From a checkpoint of a small image classifier.
Model: 2.48M parameters, 32-pixel images, arch vit, norm layernorm, activation squared_relu, patch size [4, 4], layers 12.
Rows from block 9, named by matrix and row number. Rows with one number belong to one attention dimension. Each number is 500 + 50 x the weight over its row's rms, rounded and kept within 0 to 999. All counts start at 0. Numbers have three digits each. After the name is the row's rms in percent of the matrix's.
# q: attention query, key and value (stacked) (model.blocks.9.attn.qkv.weight, 384x128, the q third), inputs 0-127
# k: attention query, key and value (stacked) (model.blocks.9.attn.qkv.weight, 384x128, the k third), inputs 0-127
q.23 080:504540471406499443509452563473410465597570441423563465526606551455469545504459411552510533469556567510420483516557543486500396482458454571552517601583492482504465440486540492499513590478522546451507557548482456522462511415553500518542491522400464454568483514587438442575439487477546462556506503542498445433467575513503475523438562573506582530520579565490523540449515599453568471475515
q.24 112:570555447487507512464548466486493544524451475438559501459432484517480468515540506495533495534506511484443480390593413482580436433496410567526495560457513561477476392461458553502566477536539538458494417539525465548511511442537428500505528469357461524455593468588487482500474464508470457538638399503582452531614543544467592481536471449510489533449474489631462474501510518472541527587511
q.25 117:483557600599491479558508515572480540497506532530493461479429440581387544416428516497504459474505596502512495547459421496448492492479575420517470471497443477571452575519393460490421462537490436534547493500503499358597517514481547482480518491551507606471491436444430514553585491449495548550445495519516520507427499432547438458510480514485438556546397475436485599512467489522457453548593
q.26 120:499485623581515471550513444489536573402500479522485465513476481508396494447469542569462433448542526499541524499423524444424590542528599476489457397468513525571401601542466448393475506504432508528561519503513524378582484586527588535523517488568495503558389431458470515470580475481478512582455489521467474535490462447487511512587476482489493473462506575440467535549540446460516493459580
q.54 088:605392416507410539447425463518458483500525532413488434515584421470582485566502498467526474517486454461465469516549569620495550501487557492454538489471458486455603532522590459481452479486574557529480498450457532532507516422495456515495433583511555491466465639520555469469517419454472538467411520438554462493560500470489444463471521511555479537604551494533403534553561444561535440468443
q.55 089:486497466538460397560541418522524482511550459600499496478444531568479490450419497574562536530555491459453526533445387523500490465527470450422462504502456504515461479533468450495587522487470554472434578526532533530483558510447516463427455418403493534464584512466446456564489544505616590512601500501525454496561424429435411496536575462596511486557472548583568529450503545544601558480528
q.56 107:604386560472432602441413479546394444555478556450490467493551451442561554554468484393457506494508528556569482559550605502483511467487506460463462470467440565457534539516577524464430515533561521434543561510552482580455500485558486490531443512533485439466534615442554474518492500478455451455449491400461547494448455560524568462486542553514565481521543447485435427553468482531489575484402
q.57 099:551404555412439591550462519462464430598432503470506459481571439537595492600462526467529512480490542489516557557564568581410560524444473543538470445512534500415497576478571568593456496514460534489491449460538560472503461539571527513464429518564493507480446622455567462488540527492473497450399545392536465492423528501529582522472532531460454487487526506415437505486422416511472490470499
q.58 101:451553470575523439492519418515550553507472475631448498454366525590454442417480555554451502548486543441491431427559401392559553528508520480453485567524447471531477483495429459539537466529545536546561419484457534438522497570473505556452562377543493555446553404549443540505518557452533501507552403616483557493482519454475501521527458485560540551441460490478503499556496486451487479526532
q.59 112:458548482569496466536513516465581465438545452571476460467432554506448444384476554572534494469494463451524504447490457490584456476456391450487525544468462546567439467562469487543503474534564458512437418593545500457445541510388507430432571382452482543556582472556468474573492474520577508496519439565480518420506496459563447504581524477565486471406437521565541568520555573477517440549518
q.60 110:400579525560582460457555521500575472427552433559541539501394533523481555386447499518473478493553475557529423470538462455572546542441493420487520561425513464481517483567463555529577547550493447537481461499550433424446478486534468493454502424432498546565580389509402507499490478466600484462516492595466456493583496429561538536563514495571557548432496494508574527509501481558528525574554
q.61 085:466473433555565427458472409501545544448533514560563540575402552484492478500506499533575566493524442540556399487507418452594478526441504479515485520452485445493461428482392514518587554449506479502439477535438525492521547502559486450466599414521536529547555395556432474531524472494577477447553459608483548492545567575524435421545482464445443468485402495543471534584531512464522449522578
q.62 098:606414521444456539530544528492502485511518499472545520452616426439567529478449552385540567513456499463542571490560551519423543456470535496507471383596428564490533548469471557576413459449446454420496526549503561497520540536469550504531501559488456550454479566557503547430457438522440528457463556441459440555397543571439465495507503531490552522563590458442487433487530471466426527478432
q.63 085:533421503512401554544529548569445482591566473398477515434618422410564485593591535376453451520549443563507440433581521503525440530555457459482440434562540452524559453498549514546561504502536430537441510478543467548426467454476526524516458590484490523531470573537533477516495512435433452547478542507534455478452507573480499559520488496504571552490556510435488447438476455431454445549457
q.64 094:430491414499552449472482406430531556421567458599526567482490492531536479499536485557561496448450520479445475465565449405578527473433501475519580499462564552499489452577517449496489542528474415552452472515497414523511564518482473513541479456500430505434503406459417432562463436450490502415600451592528486503589487448536449510566472410564460499502450500501593477506510582473516538617556
q.65 106:452429460466523563463541580559408574545448550397476452413584480447519549569468487406514555458559558573584477552514603485491503560566507473560448460502426444537547590513526504474433534497485526509516604495485521563457496504498518556508410551609521475461502594442558560462459558450433471552464536508473483448501449471511472539482489575502442458492545538526446447484490396522477462405510
q.66 108:560464496377383580504400484474476473509509511476465419471624480423583590584508459476545499523487450505500480508512534479537523514440424561504490552540487563434538526506594511530592458439566537403457491403489514500561549436552389532535456577479537480493504504531520465513493451464439444543540524381529502543529529568522446458415472535542529503607525467533460445469476550517458480508447
q.67 105:497465599481495483588542486463536448460465451558473483431489510482531416422525560547481442489429558516613501587508466547429595540482577513528446435521477503473442599455514518466479496487406541579559542498547503463455533524452540525460500436527482513486405462435440486425571549438535570527381448526528444521407471511532487509499547467558449501424409503504451522591414419548551446486517
q.68 084:597435506545555469498517562591490494459579426519537527492593470413550558564583461405489468511495561549531529570467594459508494484479442431453482433591546452525515494457493448506433577475504544491433438525426507502426506457439506494568540593456488544578512586484590453494566441461475584532544454378540576519491542554533519515500504540493432573525475539468437508492489479516445549412523
q.69 135:518564430480488415446535496440594450490533522592476453575426561567525541494463554592510520511546435436475417433525417496525484475544380558507486619461510503489428405531515548546565474471534441502488416567497517468511529436454451494544567485452459479496600465455390469561518483589551494508613457591514480448544521503560485543529469449516508500422466460575520487509563527485531454518476
q.70 124:454498539503517587468459516572494481497488496412563558483503416520552542520525525408470513545506592526587540583557554531436563513559602462502541382500476474490493588446523428525406522446507450460544573450497529499512450505552553517457441555591473568519395526487523447430515504434512568550378573426477529534388540519512532508461460471501452531461481455420494454496427454560442526474476
q.71 113:443562448548509459487455418486627469443451524518463475493460498570479487479438499547461506555495512522457493427551492489526505549517372453513490562493537554535437459534495553512591449461484440561471421565541402459530464483515480472537498488419502513479497409502471519570546515494615459529611405530442441525566501494564525481579511465533532571447421534594547472520529522409600494625523
q.72 118:547481595483491534560467563514456527537493504418498501506596494534550492487525470382479510559531584467590589577502521493398507552457646465503545386532482505443487617479567512537403451503444526550558599442537527518554472524484557535450464494543498500483494488458567517440493466516504478515416574387504496520411468473504469519443461482516469451467516440466441479537438398534423457472514
q.73 104:498459562445484570499429586519507449494497484409567470491547498486475563507562507418531540537518490456570525477445587517449458447570596497499489428542425468439567613430536465517455517551469503522461534456466510538493503522480552479555412569570454567540391475490545453418416531458503493506425521482519549453394473534498495518456494558449505520469565484432447543538534403564390448401437
q.74 099:513569574507484498578483528506577426437462508513538589427450487538436412402501561542503552487543558451573474453560482508446591496541503490479483462479439456540512585548400546505500467477422506593452504489527462473430548548527585548552504526529537454478481393500428528569523418460615521533528536535545536425503506534537507556488549516431499492390504565487601579483484416460557428488484
q.75 083:424536399588455396446506478509572476416433556529491473443544481540418452474464475562438468540484556431478445444561471462516506511436457500461439558433529509519534384481416535566591502560534537487535410480511487456577548466569555535440470505384454482463543407533508537484487448518572542463488518462537534492612483558510447515486463494467559587508507567597575489511490457489547457555498
q.76 086:549450406528559438546397463461422427448575579457486510524530431535598466535583509549507438446520456496505571464474560551545457537567523522564469535476521459443462485408499514592530577427565456482478546518494529457553594568561515533558498493521494518514596523557565547541410572483391494419581494438532495443471461498501487557459546516445496503480463501490439538444559515547457553583443
q.77 113:524492499497482435534587538474601489412454566561499563512408463556473534407438528614463457479447534545519444548423460447562531441529459505427496571493528544506437435513464486421511505453474414552492476568561492501486501523425550451519576416516431484442563450539444481507527492460567477458563479557422506438538429513535457533591482498541484548384435517510592528569544558531498441557542
q.78 117:492469493493470578536521516502490539562500441493491567462532468451567521567553498482519532500515528559576517540480581588413505563494574470512462378600424539441476607469558433488411534496427483557473494524505554431564522516514497476565484533544523511459416527474595475421444515445442545493446469497469526448368490480516477522426523554492480521484539523403509463522444386584406501406551
q.79 098:490519553519602374552455487470600515455548520586499493521443521541413493437514469527535549528441541478422425524552504394481416538506398562516444550436508453528450422585465458572545518566491533571470501561558399451484494438430480503469504397408518514542529466555387468492570428479551538491566510548541510453555495535549492523517462474497521569439503453546488493532473477440500562558515
q.80 085:452548472480433460566552428528428443467492557475443548571594513568429425564501513503552436565431466566576485517539530555406471472467604511423561490573518484496512464512459525475514424499440580584519543440481560524586549547457496450511546552592474553448403543477498562490577448510478541443454529520423515466449565448471495532476527456440439496436492480404427528554534470564437537508472
q.94 083:485417477567496558431403505556575513453462460554428553442512494489452489547481425489596494433430495554510435417542427521472494478466497601481525620539474507454435436469512533480492554570583520522499425495440499582472564443450459486572537430449438562506600504511567491508536563451552556523526486468490565572475570460544532488433557442446548417492492471475437465445508576457581482542536
q.95 083:496582551472535546457496457531543574558579428473464553526527438472566441531469487467423474496506566505582504511424459483523502426520595527518577451538440525535505566433431539523547464515412508544524548408574459404453412573461437491499418492461533479467396503470475456458544539556583534548479466499498446475497461475515548484570528486588431542448557576416558455591415426476482542518517
q.96 095:502503377477469571456514499505493463545496465440540524558470506552579435538576545513492468521492454572491561533546477564535450513461380580517507565522559561429510388471598531518564517533556527461429485525514483543406533420471406448491530527388464405451508500514453484514558557516533468423513450511452498508508579569533541582468482551451513561541444560458506408422548585567471462536521
q.97 079:579402443432469532526464445539522523505536443509468525487503492509508552539478572520451586454556520528477500446446545477486470500429472547518498609431449453429592569406489592590501497453429504467536557523497550443490539472473524535593445461537510416521543431429448523539428559454535414562490453518516487478599594482565485507582539533567531438508445529555584448551467459588490459567452
q.98 087:413524597580498535441513454485565483441510426525549464455576427436569489516536569519419476529465454542545503559555527436518442440428509442431454476503439499564466557546420561532547537577421482563475462558531592481571563443501508486412481479603449506432501550458544489433487437426536430510472586438487498454549459485543527534478552443461520429496566446479474443480568552455472521523584
q.99 078:478569549406503471515520465494493538474543545545500492568597579520424571504506476435507561537470562559572538525565467492406551464507443565557531507434427505506478457553518592435564544432434442479460554420475540459485457423509465483565507440461438490522556537478505434428434507558474557414429500520543433445453554522553404458540435444448424401560563488463451492428532516472564537461491
q.100 080:483579578522440438476438473556476431566572568444449437452540514463523460534440519452476466573495521474461439541453512574435479528521525448484434424547495588570517417462469564449449587481521521545535523443505508545540478555442453545537598445421499476420506452494553542553505422559492467551491557506482452435417422521418485561513528423459537543577502594540445500476563566502572552571548
q.101 077:576477449446547494510582532558506446518460568493457484517480419539591497452559544541587551506540495486470444474498545549450513563470564465450545536565407458435570443591475412465501417512458520583511491541515509520535452491451578594518414457423505453464529489574501570468550569486479534491534531422442549484445545419505422439550514591495585548561553579516552553479557576493480427492544
q.102 089:489548583574529538574518476429473446518435542446475545581494530524481566507510561462552431421504595459546480593457525438452574423472533422507494404489523419480437505420495557478488559483454418445504532460589570458576507584482469471423540448590465472470423518573495511544544455421514548468509549403484473476448443565483463526516572479467503450468447551409471490508527450489447446558553
q.103 113:426551617576453483486471582500520443454502487463486568516450477470500497488490565485429416536480571566491490523463482523494596446453662424508433430495522395497439574532501471530407483501435482461493479540548493469573503550529569454474566492599500600542474451509499494496536461535424595524462531517532538517479473568530393452558530481530471535463463478449455515590429423475516456443561
q.104 074:471512434489454502564494488527491566576432457506540588579537427446412466514457599464519521484574427469540484503534493432427498516540437487525451485537564493514473495447516519487455421450438456540583545518428428545517474470520509463422514564447509593528559434523470572467485581499497540574556592485529551407434474485463414543505565455488480449559526438454603457575415425514537410522548
q.105 102:413560595565562521567502538448488523454460502505486552574521462473474480563420584525466550519506586488480502583425417524420485455443519433496542457567532463446481582548491511442376493566498542456498539521506588476523416508458534439530531510511500545549394475461535541443493515427439512576388491463501532485499420518483422409515577464593546424464441461440543573547507521466452497497507
q.106 123:578460460459444454535499431447488497537530505438507465460533593476614534524502426531576523504519476557494460446517508502488421538468379530583552621521566546494518448456587447568587543486507534537492497480520455573419491426454446564489513516400541455520609451452447581549453475545524416513597511507557500474585579477546540511502527456465501515496493472582464472502474570451544491467401
q.107 081:476427497506505425545464550497557525580509429473549526543583501532467468458496444522467562548490456573425586484443556557515495503532524513565571476456587501457542537529565448508597540482488564560445496560560559514470481485551495551521489457385540557523508589483540477556487496428460444529475517580471419434499509460453533417465426488429568465451555424598561450403561582439480582540538
q.108 092:541450494469499538519540476507533568438537423518486490557470572514614568565539503559568467493458471464445531469527571517486411462491450493519509563538570558556570380482588579514623511469515482500534470517538528520449524466469526483575444559427499475436566548474439526546527432437546480535596432505446439559512556552496614455534521436485441426517596542469526405508540567474487563455525
q.109 085:546539430533452473448535424493453479433460454536464547541546505492573432558571492427466565580528436459478555540536445421589545437539527539531538503563467438425504518458555550522513538557426495522571542555570423550551466542504434553462496560576474575503473472505503579580463441439571428415553497573557429497474556537460570457457536464437463548574463555468563492534488497564561488557437
q.110 080:476530456492451446503477521417534577555532428504414478521469448492486570504533430556444548549427459433409534497574592442502534518541503606524432485496502506508508485560561503464520519421460550538413434453515483590533481533504426572476490430451483448439571576560481517463499492548536500535543459525489461466461553456582487537514415573572557419434585409476574434473471438465447588556461
q.111 091:453465527575485439520506509538487532502458539560495551571462434463526424534397577533436394482556560448443472593520473446485604446495509455545477444501538515516523611514542451401488522547499569505539434469566498450575446480514496552450473438525571580513420500525531562503569459493512554562461529496519449437403428426448478427482550548472440444472486490411556565530428441451561514453468
q.112 101:501509491522517465501537419438555451466485568537505428562526499519468454492558521532453441578449486524459470473525488457532449437513460566492502619459586566564529402495489488540617498430565528475519489455482427489547495450557464485567513512427482452449614451566460462565473514570465535448638435573439492458602433503575498525593526512501496529534462556587541550446509479420531573526526
q.113 080:538550530542463460468564546547480498581556514477394538450446562560500472449475553468534498480494540489434488436469468451580438577544522488545517443499537408427432472441578420479449563575430439468565441469475445464440502546447488451552412431529579522554457451565570430531434522437438548544455505501509457485494545567463519550522467567567414544427468469499530416477565452411527446539528
q.114 079:560524437540477467495476509447549466563491411565546460467583539425426412558489476507475557471516567568454560492527583584428436461514480441489548496446481426444559579479480534511433511498542463566479435416431495457522447487526447578460568438505514529452419441494434460500529514481516551540459418442533557461540519526555578545434547416544516533471583591516584558559422565480500557525453
k.23 104:613465455516468433481466482471551558522457542509585543447471490434524508477595522523533587563429458529476481399549556453559431462479411542573510550506502597520560527452492548505567542460586464504449529447432432589392598518519508514514435476432518470432500477555514471494472483485439539443575381469488538499467551556512631579457454530439544496525498483517476533435546489495492486551439
k.24 117:559462389373454539427505556463496474567548498467467452460549574524570534515535542468445527531496445441447434467514529510509468483476471609464512554453576522443505439500510483498515526473490520449497537430477472505490474477503409437472390500500580495480573533498577477527426549542443413440536428396477611476577565482536526488446549561506461474540573457576475411466470578414495503535413
k.25 158:453575533521503483573536531471471483498463502547443471510461485537440563532413525549421486400515538559553509568426455504445560522420570491505449474417507425517495574513461444479391431501464491531558524524527635455609408555574508490415561493554493549584433527444454452474489526475509488530442578525491518570526511490504410435601497496594537503532495443434531530574486437494448515439506
k.26 152:387573544541531470575524533522523480509500501572488496539501437540418481477469573484478429422494510523536486581393504511424581524411575434497463481487511428528497556551462423473398431469479507537553518513481639425560382524571478509394507495596532525562510484483436465536522551475560489531461583533462502549547508529533410427567465540524473464522483491452503552600490471473496526464560
k.54 086:526413403478515462517498502557440480548474448406546491531524575539519467555552426459466481460572497460505520529587525518493493547459440535485485465580491520436595465525560592522585439483534576506428484554515509519542581422588429563491413549438427540435544494522512527518524432420496431452571444503524520519543521584547562530429527508510491446548569443466454455402455565581517563436461
k.55 093:520501532445573523501604557482483454548448538508505442441539534565417553461418478527432402505428460533475472585538463507435481591526579402519488444470478394517423482467448509463435413556458563584519433519452514477626454550478431525478520447511585491567455520506479446561499583509502586471500572548518499546552482533549416422533509452479446526451511537530523491504444577515441529533551
k.56 102:508417367452458520420507552473524457544516489406459444470474528439537477522522446509573611488461477463516550455577474578574461485536437514450520567515505503521563465492590496510531578508488485410462589503544413537440483487555452462594404537461488451444544515558532583467538486529498437514585481428492523570556520550465649471453519473502521533568585536498484401441475484472527473492506
k.57 107:546424411461526500454466518512533541459465523458547538524544457524502503545590410435483566539513452510534538473529518559504491424479414527460474503584485509425576521436499519571602474430471472419468577557534461554396600474590511527605452491423539437474498450486461514515532470466434442527610445516510429536505556544485592559464453460461561517482518446526526485415469440595467442445459
k.58 095:454544551589504500500579485508534432464548509575541454545518437481426504475534521568524457501461548443483439546534435489448463537518614409532485456468510490521483551485385517519468518461551547596521401574550568435499513481451521450490541527556469577487504505476490454502512547574498496579381544500489470473399405521447404517495589426444432505456386517453500525490428517459457431546578
k.59 100:425529630561482480499590513472453458455538458562477568559409460509443522462457590567420462512507497554488563538423462524423457534507576433563426514485452524472442543508499486456404486504518416519579493570489521451563473449520474534375503521530548496575427531532466469553559538489580488584476511519451530463472433457484406514536551453485483596453484586531579572483556537472439523502497
k.60 108:421550577517480446539587475554559537436464443585484494489424554503462454430512505493457497526522582549477425582403461512486551571525643419505511533481526393479510583577399444527377446572507538492477450488499551426521500547417478465449557490568516584584484521508428435504554502502530533507463554481492525465541422527538463470491577503456537547493440518496521545565430501452468473494524
k.61 096:480496508477453505468596482511518505471518446582446524539484474531508484406428519520477502502473484556450447595451458522485588560431531466463528490464498441569440491497390476430373454449486506571588426429474506481628452466404486430505536472610566586552488533531490504464542518533555504569387531543490596464538465443518427500550471530532536568556539560469514543496553546514435464563509
k.62 106:576496440482546483455453466554457511512452535526589466517492465504487432529584455453601591560532423546552517461556577464470422405477416559536527535584501537458538425503484482584559524468485525471468558535542454525389591494590548573585467536469509406467533525540549469472477496441421481549532487472591477487517486498491658515416524493440556485474498443528491506483564465586515492485511
k.63 089:555480461484466532473428435547542497478509438495491447490598461436526436531516486463592491559575531547539437474533546546468423540479447483547480494470498483505473383442612521570603500453551493476424468528450471521412524417526456464491514457384427415473481493543514477559436484453414405429504444426520519568533538469414510589438461497462439432555580528513430508498555512542563527510467
k.64 090:570455554528393502429410464505460528560459520495440477472476479490512478582590553429505479485566427575451441427562495467451500456530479500507565519538558594466537418419571491570553571471564439438508477522538472564507516476574511457516519595526471465469467524482580464505422517516506462477443425520474556520538468582523591523430498578410452518456512452567542419439517477473550579451406
k.65 109:486569496566544439523613520551522494464518496579493533532413537564485468488438554495421418484464531525551424519482488466522568464494597509461472446438476434480404528547463479444432471534516434583519533558541510443526456557411493512412484444498568464566459512509423498484587578585590588511422469568526495485545521420526412430553485516475509507541486576461500587600449465495498462540542
k.66 099:462469534396442551563513489483411424502448423456418560514508444496482497600445554484519542549567516447567557522389517517433592587453581514472509468483475393482512568450504524492433525413464503552474531431446474472513430544515560554490521507547462457486457513517456543430507569549494469525430564537483566504444571568507544517471555537507521462577570424381491474502539539465457477424420
k.67 102:450546550513517439495524478496504488409561547620566513446452508471442475427472530516497519529452454505520566505498481447582421497485400508505534457449433531514457457518395559471515551482574453544419447553530455530452520463479449452450490504448548479537521464514413459491569423509577549577549427552500520530527481424538430468594439447461521576504367492542525583448528497545499509602613
k.68 082:406584607466457499515599478531535447451560441573430471501437434572510483535540442515480529448454561463465530514430501426427547560469571487547449559567481419522544507566518417535468418563529500442507471547471516519515486506564512413452498450524470550505439418533480525586546543552554572468537480571487550519453428516457498485549481424575562448430395442472444571478500546512510542575472
k.69 160:588426476472413609448430507543419498507499467417498526512513531446586467500601517444583554529500446479462545424502563540497490491545476516452517469527515577467565471398609487617550546513550544446499534499473398555423535494542524516548483511474453493441550517480548561451440476495400485420566443445533497520498489503510601519396434481430487461472551461542444481383503528494493494478468
k.70 143:456561504585553386576524498496565546488504475613525492541412445549446545494427557582436423494513500511526469518454462456485528547534513430551464510447510471530415550572457532418487517487513495563477473524593538417555453483484454448416532505586493509512467447492478493521565535541562545510483560582443563498540494440497417459632492486518483541502419518483588522621485523449538431506601
k.71 108:627409511509437542474475551499435455511549481468548528474569521413512460552516473414527524492457441521524551463502466468562520538449470521502540477485553535472590452409557485570568483543553475410512460437428457637482595469561471466586410523410461495441531583444583462538493520495404483470475499406513432506522442544428505473481506480472447529534495497506422460451547556498461555546416
k.72 124:388559510530587460580599461452531567465539546544523479483452490566384530473472497610403432525496513448530482522498496481503495540504511396566458533447464483506463524593400537452495468544465486593459495546539521409575520475439512474461531433528486503540439457475436517531580480516556581537466562597468511459445473497460391477556515484513547532505394534472600556559525538504536485475562
k.73 112:429508585562532459551560495494494524514429490587486494489414511549462475490468503598485442470431532490545529516538471409470580509459513476463476504504490510512423535563475442401500484548494533555453448493544567453605502583420437511476584450556492526572517463556400532498557564509528546565457493562529572461546518504477366483561508508551449516506374544480523605557509535524522401527594
k.74 085:470461472573561407491479530441534538553545500450454458508431479460435454403458478488537471466494398487469552381588484441615419518522438449510460491485424599495493531528494497511562576452449486490491533446448503518540496546548528467584471514442486553478567509511550545551532477582418472533630477537467497494577454449435533503492456554405423498435412519531461513448519520489595464556563
k.75 082:564499495408483512494414479548393516549524543461428547538586510458570468579464509476524496548515557489454469423551588515436437486514439467482511429445428501426552461549508536588500506448580502430471422438508425611427499486492551522486402584442556569454514492491513563531514555452463420546463480480505487445433522563448556469437546545476461557549499461521435478489435506482419589424468
k.76 078:528571562488550427556541516497408475578472454560443447505497513579501431442544439494496483448452454573569428547441479446536477503472586482534446415540462442435478557511573506588414569554486489547574474418447530472466543495506457561475524531498440539467457552539570456566491525532410450564435487547404462549488539580545501458532524477577431509573445536432442464589504564461441488467463
k.77 107:518501427533435526427398490545477541567574563422494534526524493531537436460522489500523563474491441482493515422534485535562438516465451569451496473463560579444479383504503471591639559440588462437538485513494368580452535477490476548565492485442485514527489537523565580462477468520404445452575476477541439510469546538513617473475490468447456494533498446590480491382478471509512540531459
k.78 133:375566568531537407508567520534517522501517499541507449525395501550423469487476483558482434465511566513511453504480504481508521530486526482558428530438452427563464524542382495451424464557518474511514523573549505448521469572424505502405590430521559520559429404537402517555574539503547599497461486591470557470512502519554411467548488424539471551530450510516585570581439539441507470500533
k.79 094:579422436462474523434454522516508519586552465388532539552576566423542450474462535480593491549481461550543558513510451464564457474557417507496467472476486590485605465502554509587541479492590500512547437540490450614454480473580503537555479536468544450475558493515548471520444507513388427409513538409530508506466555515518580571452499493427545433536581457536535459384547469522504500508509
k.80 076:511548473526427472477502437522516520427505544591465522561423458430476421480581414519408551492426531546549494544487415447477545501461489425493496469437490431455575588555514464524475513428421480514419494527466459513487453589531492563420557510440424574517469575529550450432432578499545483513399449546423447506487465423504543494488477524415418425566411536495526504596521516460493538503500
k.94 084:411540427462471547491449564557562544440454500417496491427443550476452519547482483526460418486540505555533440535521545425510452572447455493453453579545587517465473425459462505563548459473466566464568472485431471570508566530459538427444466543509495433545443569447580437437432427508498481527572503471522484546543454563580580473521422433580475467477568461568495466478560495434436425575555
k.95 073:519584540470488527447569576570506448564544524476560560433518571480518449490526455422478451490457493448527444600514473573513506423479586442491479450593435417489449493478557498545462554465453515464499582539427505431481523573438595441420504471571523537422501421529505526483546564515468479581506495466520572545490441472575486470522431411451415577450558518551540439513423490559547535517582
k.96 092:459402391464497483492446418556517482462449498495500511495525491516499469473486533517421437533459426446412566403528472407599531490517311483456561537499495571526498471471546521423554545468480542463527475499529476486468533550469483470498549474410473417465505479571466472549550453505548460553616460513561590505503594543576600519487451543488511571470536480576463556459513533442523432468488
k.97 079:535434546489548581479472460492524485576456471419516415435573504568452442463438560425453535552473436499507537496550438435438558472470509486488519596445518459465461468547601577417561432557542440474433528420432533521548447504437449440559429530487581530469548447556476557565574561442517486543576472536582467538475432434520518496475436453534450513448447500590548480480551554509438496499543
k.98 078:506584594594499578499434498540479482455468437503567456429566453507410513466539470437442534560456517426457540548514475587510526578511483532555466540494536554426447524435478484468385410572570546437458511501421525550430506471567436565523500575608543567428417546549533526532501432510556466513491490526528468492534453456566478519522454554524563464453517539480468539595473428528469478412545
k.99 071:537543513505561491574517579524568429447444546456427494463447473481455521490509480422493493583434494513522567552515514435568390449455479531473578576491530458423561507421530476415506440560491508553551521422585449567508526550585488425529521465499433456589560581571420591455554466519439540577502447531532485513548522500563462529507481435556413562511431459490545501516421504459480556578491
k.100 072:524479438477562436563556506487588482521413487423527537585516426521571426441580498505520560584485523458422429561519441497478463437544522442557541572486513550449451518511480577468454462525541445401543469552458482470459540454494449555453535608529441537575532428539531482467413472455442559505508518399520470503441532527491510448536555462497479406496479545541490550577403525452420482392463
k.101 067:554487571524524503456485518526550571593449407571456408408555552489423568485521577556528509567425585432467494534572494557502596574576427530561486529546524462570495519568569504504472540495546530474492478543480453519546477496537557499484487531528540432441453538490483460493581472571536423422397563555587542532537413567530522589553465557465570497511548516524469480413469526551528502524453
k.102 090:504516600430520542474471444539582411511571477478425494592542546457508483442472555453552503482468559450484490597417484549539471474492566536483455446574448438505471568473564404532495441453499545537499432523513528554441525436507582535456549453592418516472431442553536502444444473548515421495403560581406416536498436558465390499525477530512506449438437531437513536513493506549450514485447
k.103 117:519583574436406558503529468472499466493506515537491500518459449451480520521545490496461530447509474527551507623444449583517476522439629549563461437468538522427442606498511480562409439521545458470495515501565608602540408474587568472472490518588498523506463530536448440488507469583456526460438538548497424466470512462410394454493569494525438515502514446407558519567526508549486541563465
k.104 077:556479491415398545469433560482548470568567507447518566477479581525474444463429521476467544479424460434541511599427430447540408545455508472476505539528596536438442574452553451520561517584462559488516510567544436481550523535458568575518479491554496563556419538487515508459453566547513547540427439554423546438481573492545549473484436539491488543507529540443529452568421485453577465582558
k.105 102:562599562465501541527525477422465465509545491499479517494453484393425545511494533448463486514458553447477438589400488564428456506501612501570531418535573511544477587490583519525394476572537544493454520548477486542471454435586596489479455551560505549451425563482417520478552512541499513551373507534409452440480473451417407485500574448439431446489500448454500526494473509491489479491478
k.106 121:458438466544498413444536443506453543479507484447512526412520505543580501465529472482498438544495515511524520362517477497571476554590365499414478549463529564548523386473447499447610500507528558507584514475460498408546535557440382463492457472481482499470543510486535539480520536419543486490605459520541553451482536548530625492430403483560571512486498538536424540433449539503520542459523
k.107 081:509470533450524524433546495502478561547454534457563464507416538552571430559425427560432451492436546569511442419538541537583455466468540434447509507486516475540547470564582559433586484527526428511470482495521542532481441584450463573474519576411575554545428558426525499556510542422525428551586416485504437507576548492448495518584428480479517473516448568463452514458438484456566557556543
k.108 091:467464505552498453463442427483513511547502505478571526431503448576558536491520433567495424487442524455474539368577488464467528444592336469493494506482456525581532432480466473469635462453502452452514524487468404508513557489416414528501436560431550464552547539549506581502464502418576459499526433544490500519583468451571564533459529479480543532413432485541470531509555536427522554524479
k.109 071:541502523518490452407559450566578498497462488532542524466427542425438578571540493434410497572565406505543469539558464563500469442468384476408454522407502485557512444445455554442475594484449499515586565518462520477459446467452559435459493471495466494593444491495535476570520573436543527428509418525493564539502462503505564463496474580507448521589504513494566565467550565468441556577447
k.110 075:415487413428471448563522463450508513441521470439583527440427499450456526575463501453518509493420428498442503443561426422508569522557445552490467492410523519445561506430453432426468438483575538432553482435498449543558569578502467580486431412465554456561459484568485460575564551493499478522568502590520440518517542480495534566466587534526451435433544487505559524581482489568540558515536
k.111 085:590552530553535480531552530459453456576459441570508546544513430527527573451460474513498479517467581437552524531408493573430468489421650493440556457517533533537438550525454472546465507526425504420556524498438499488463403434529508564498431579586532510462429479509505484531416537483511460444448621473534442486481476567443464463507550569517438520492441491444440523497543471584423446424452
k.112 084:466440428540402464492518574511464507586497511415494449519454588454533490512508463409591588499494491480552515469415456460458544530499565555444480503474561530432543423463470570473463521507419563471568556435418522544495541508482394465453425569483576532527488598487456557560512576494414536433473489502453472583515478509512467535421558520555465490525604514546420550445551478411461487479553
k.113 073:496518437455576550408470525480500525561434548589494501523576499461418418466576458492509533525491519434438435488574432472576545520589482531533447524524443538484539495465541439567464432478550575488573439416493495521549543543433503407492511427565557465435497438556572579460529469442522547441486507409461522523487461511507398537499557466459536446476569470450445547419515589567487598500545
k.114 073:569494478450542558424471445544533435597470513477482521442421502502473518529423455533521410485582459412453479545415531519447523493504455586440485600468502462545436518424568476415553430494484534552475580403425562495512437527544499496453565414586486550567485560455434469446557559481542465537566453501474426503435529520461527521561414581436509479539510488495562556467550534514577449505538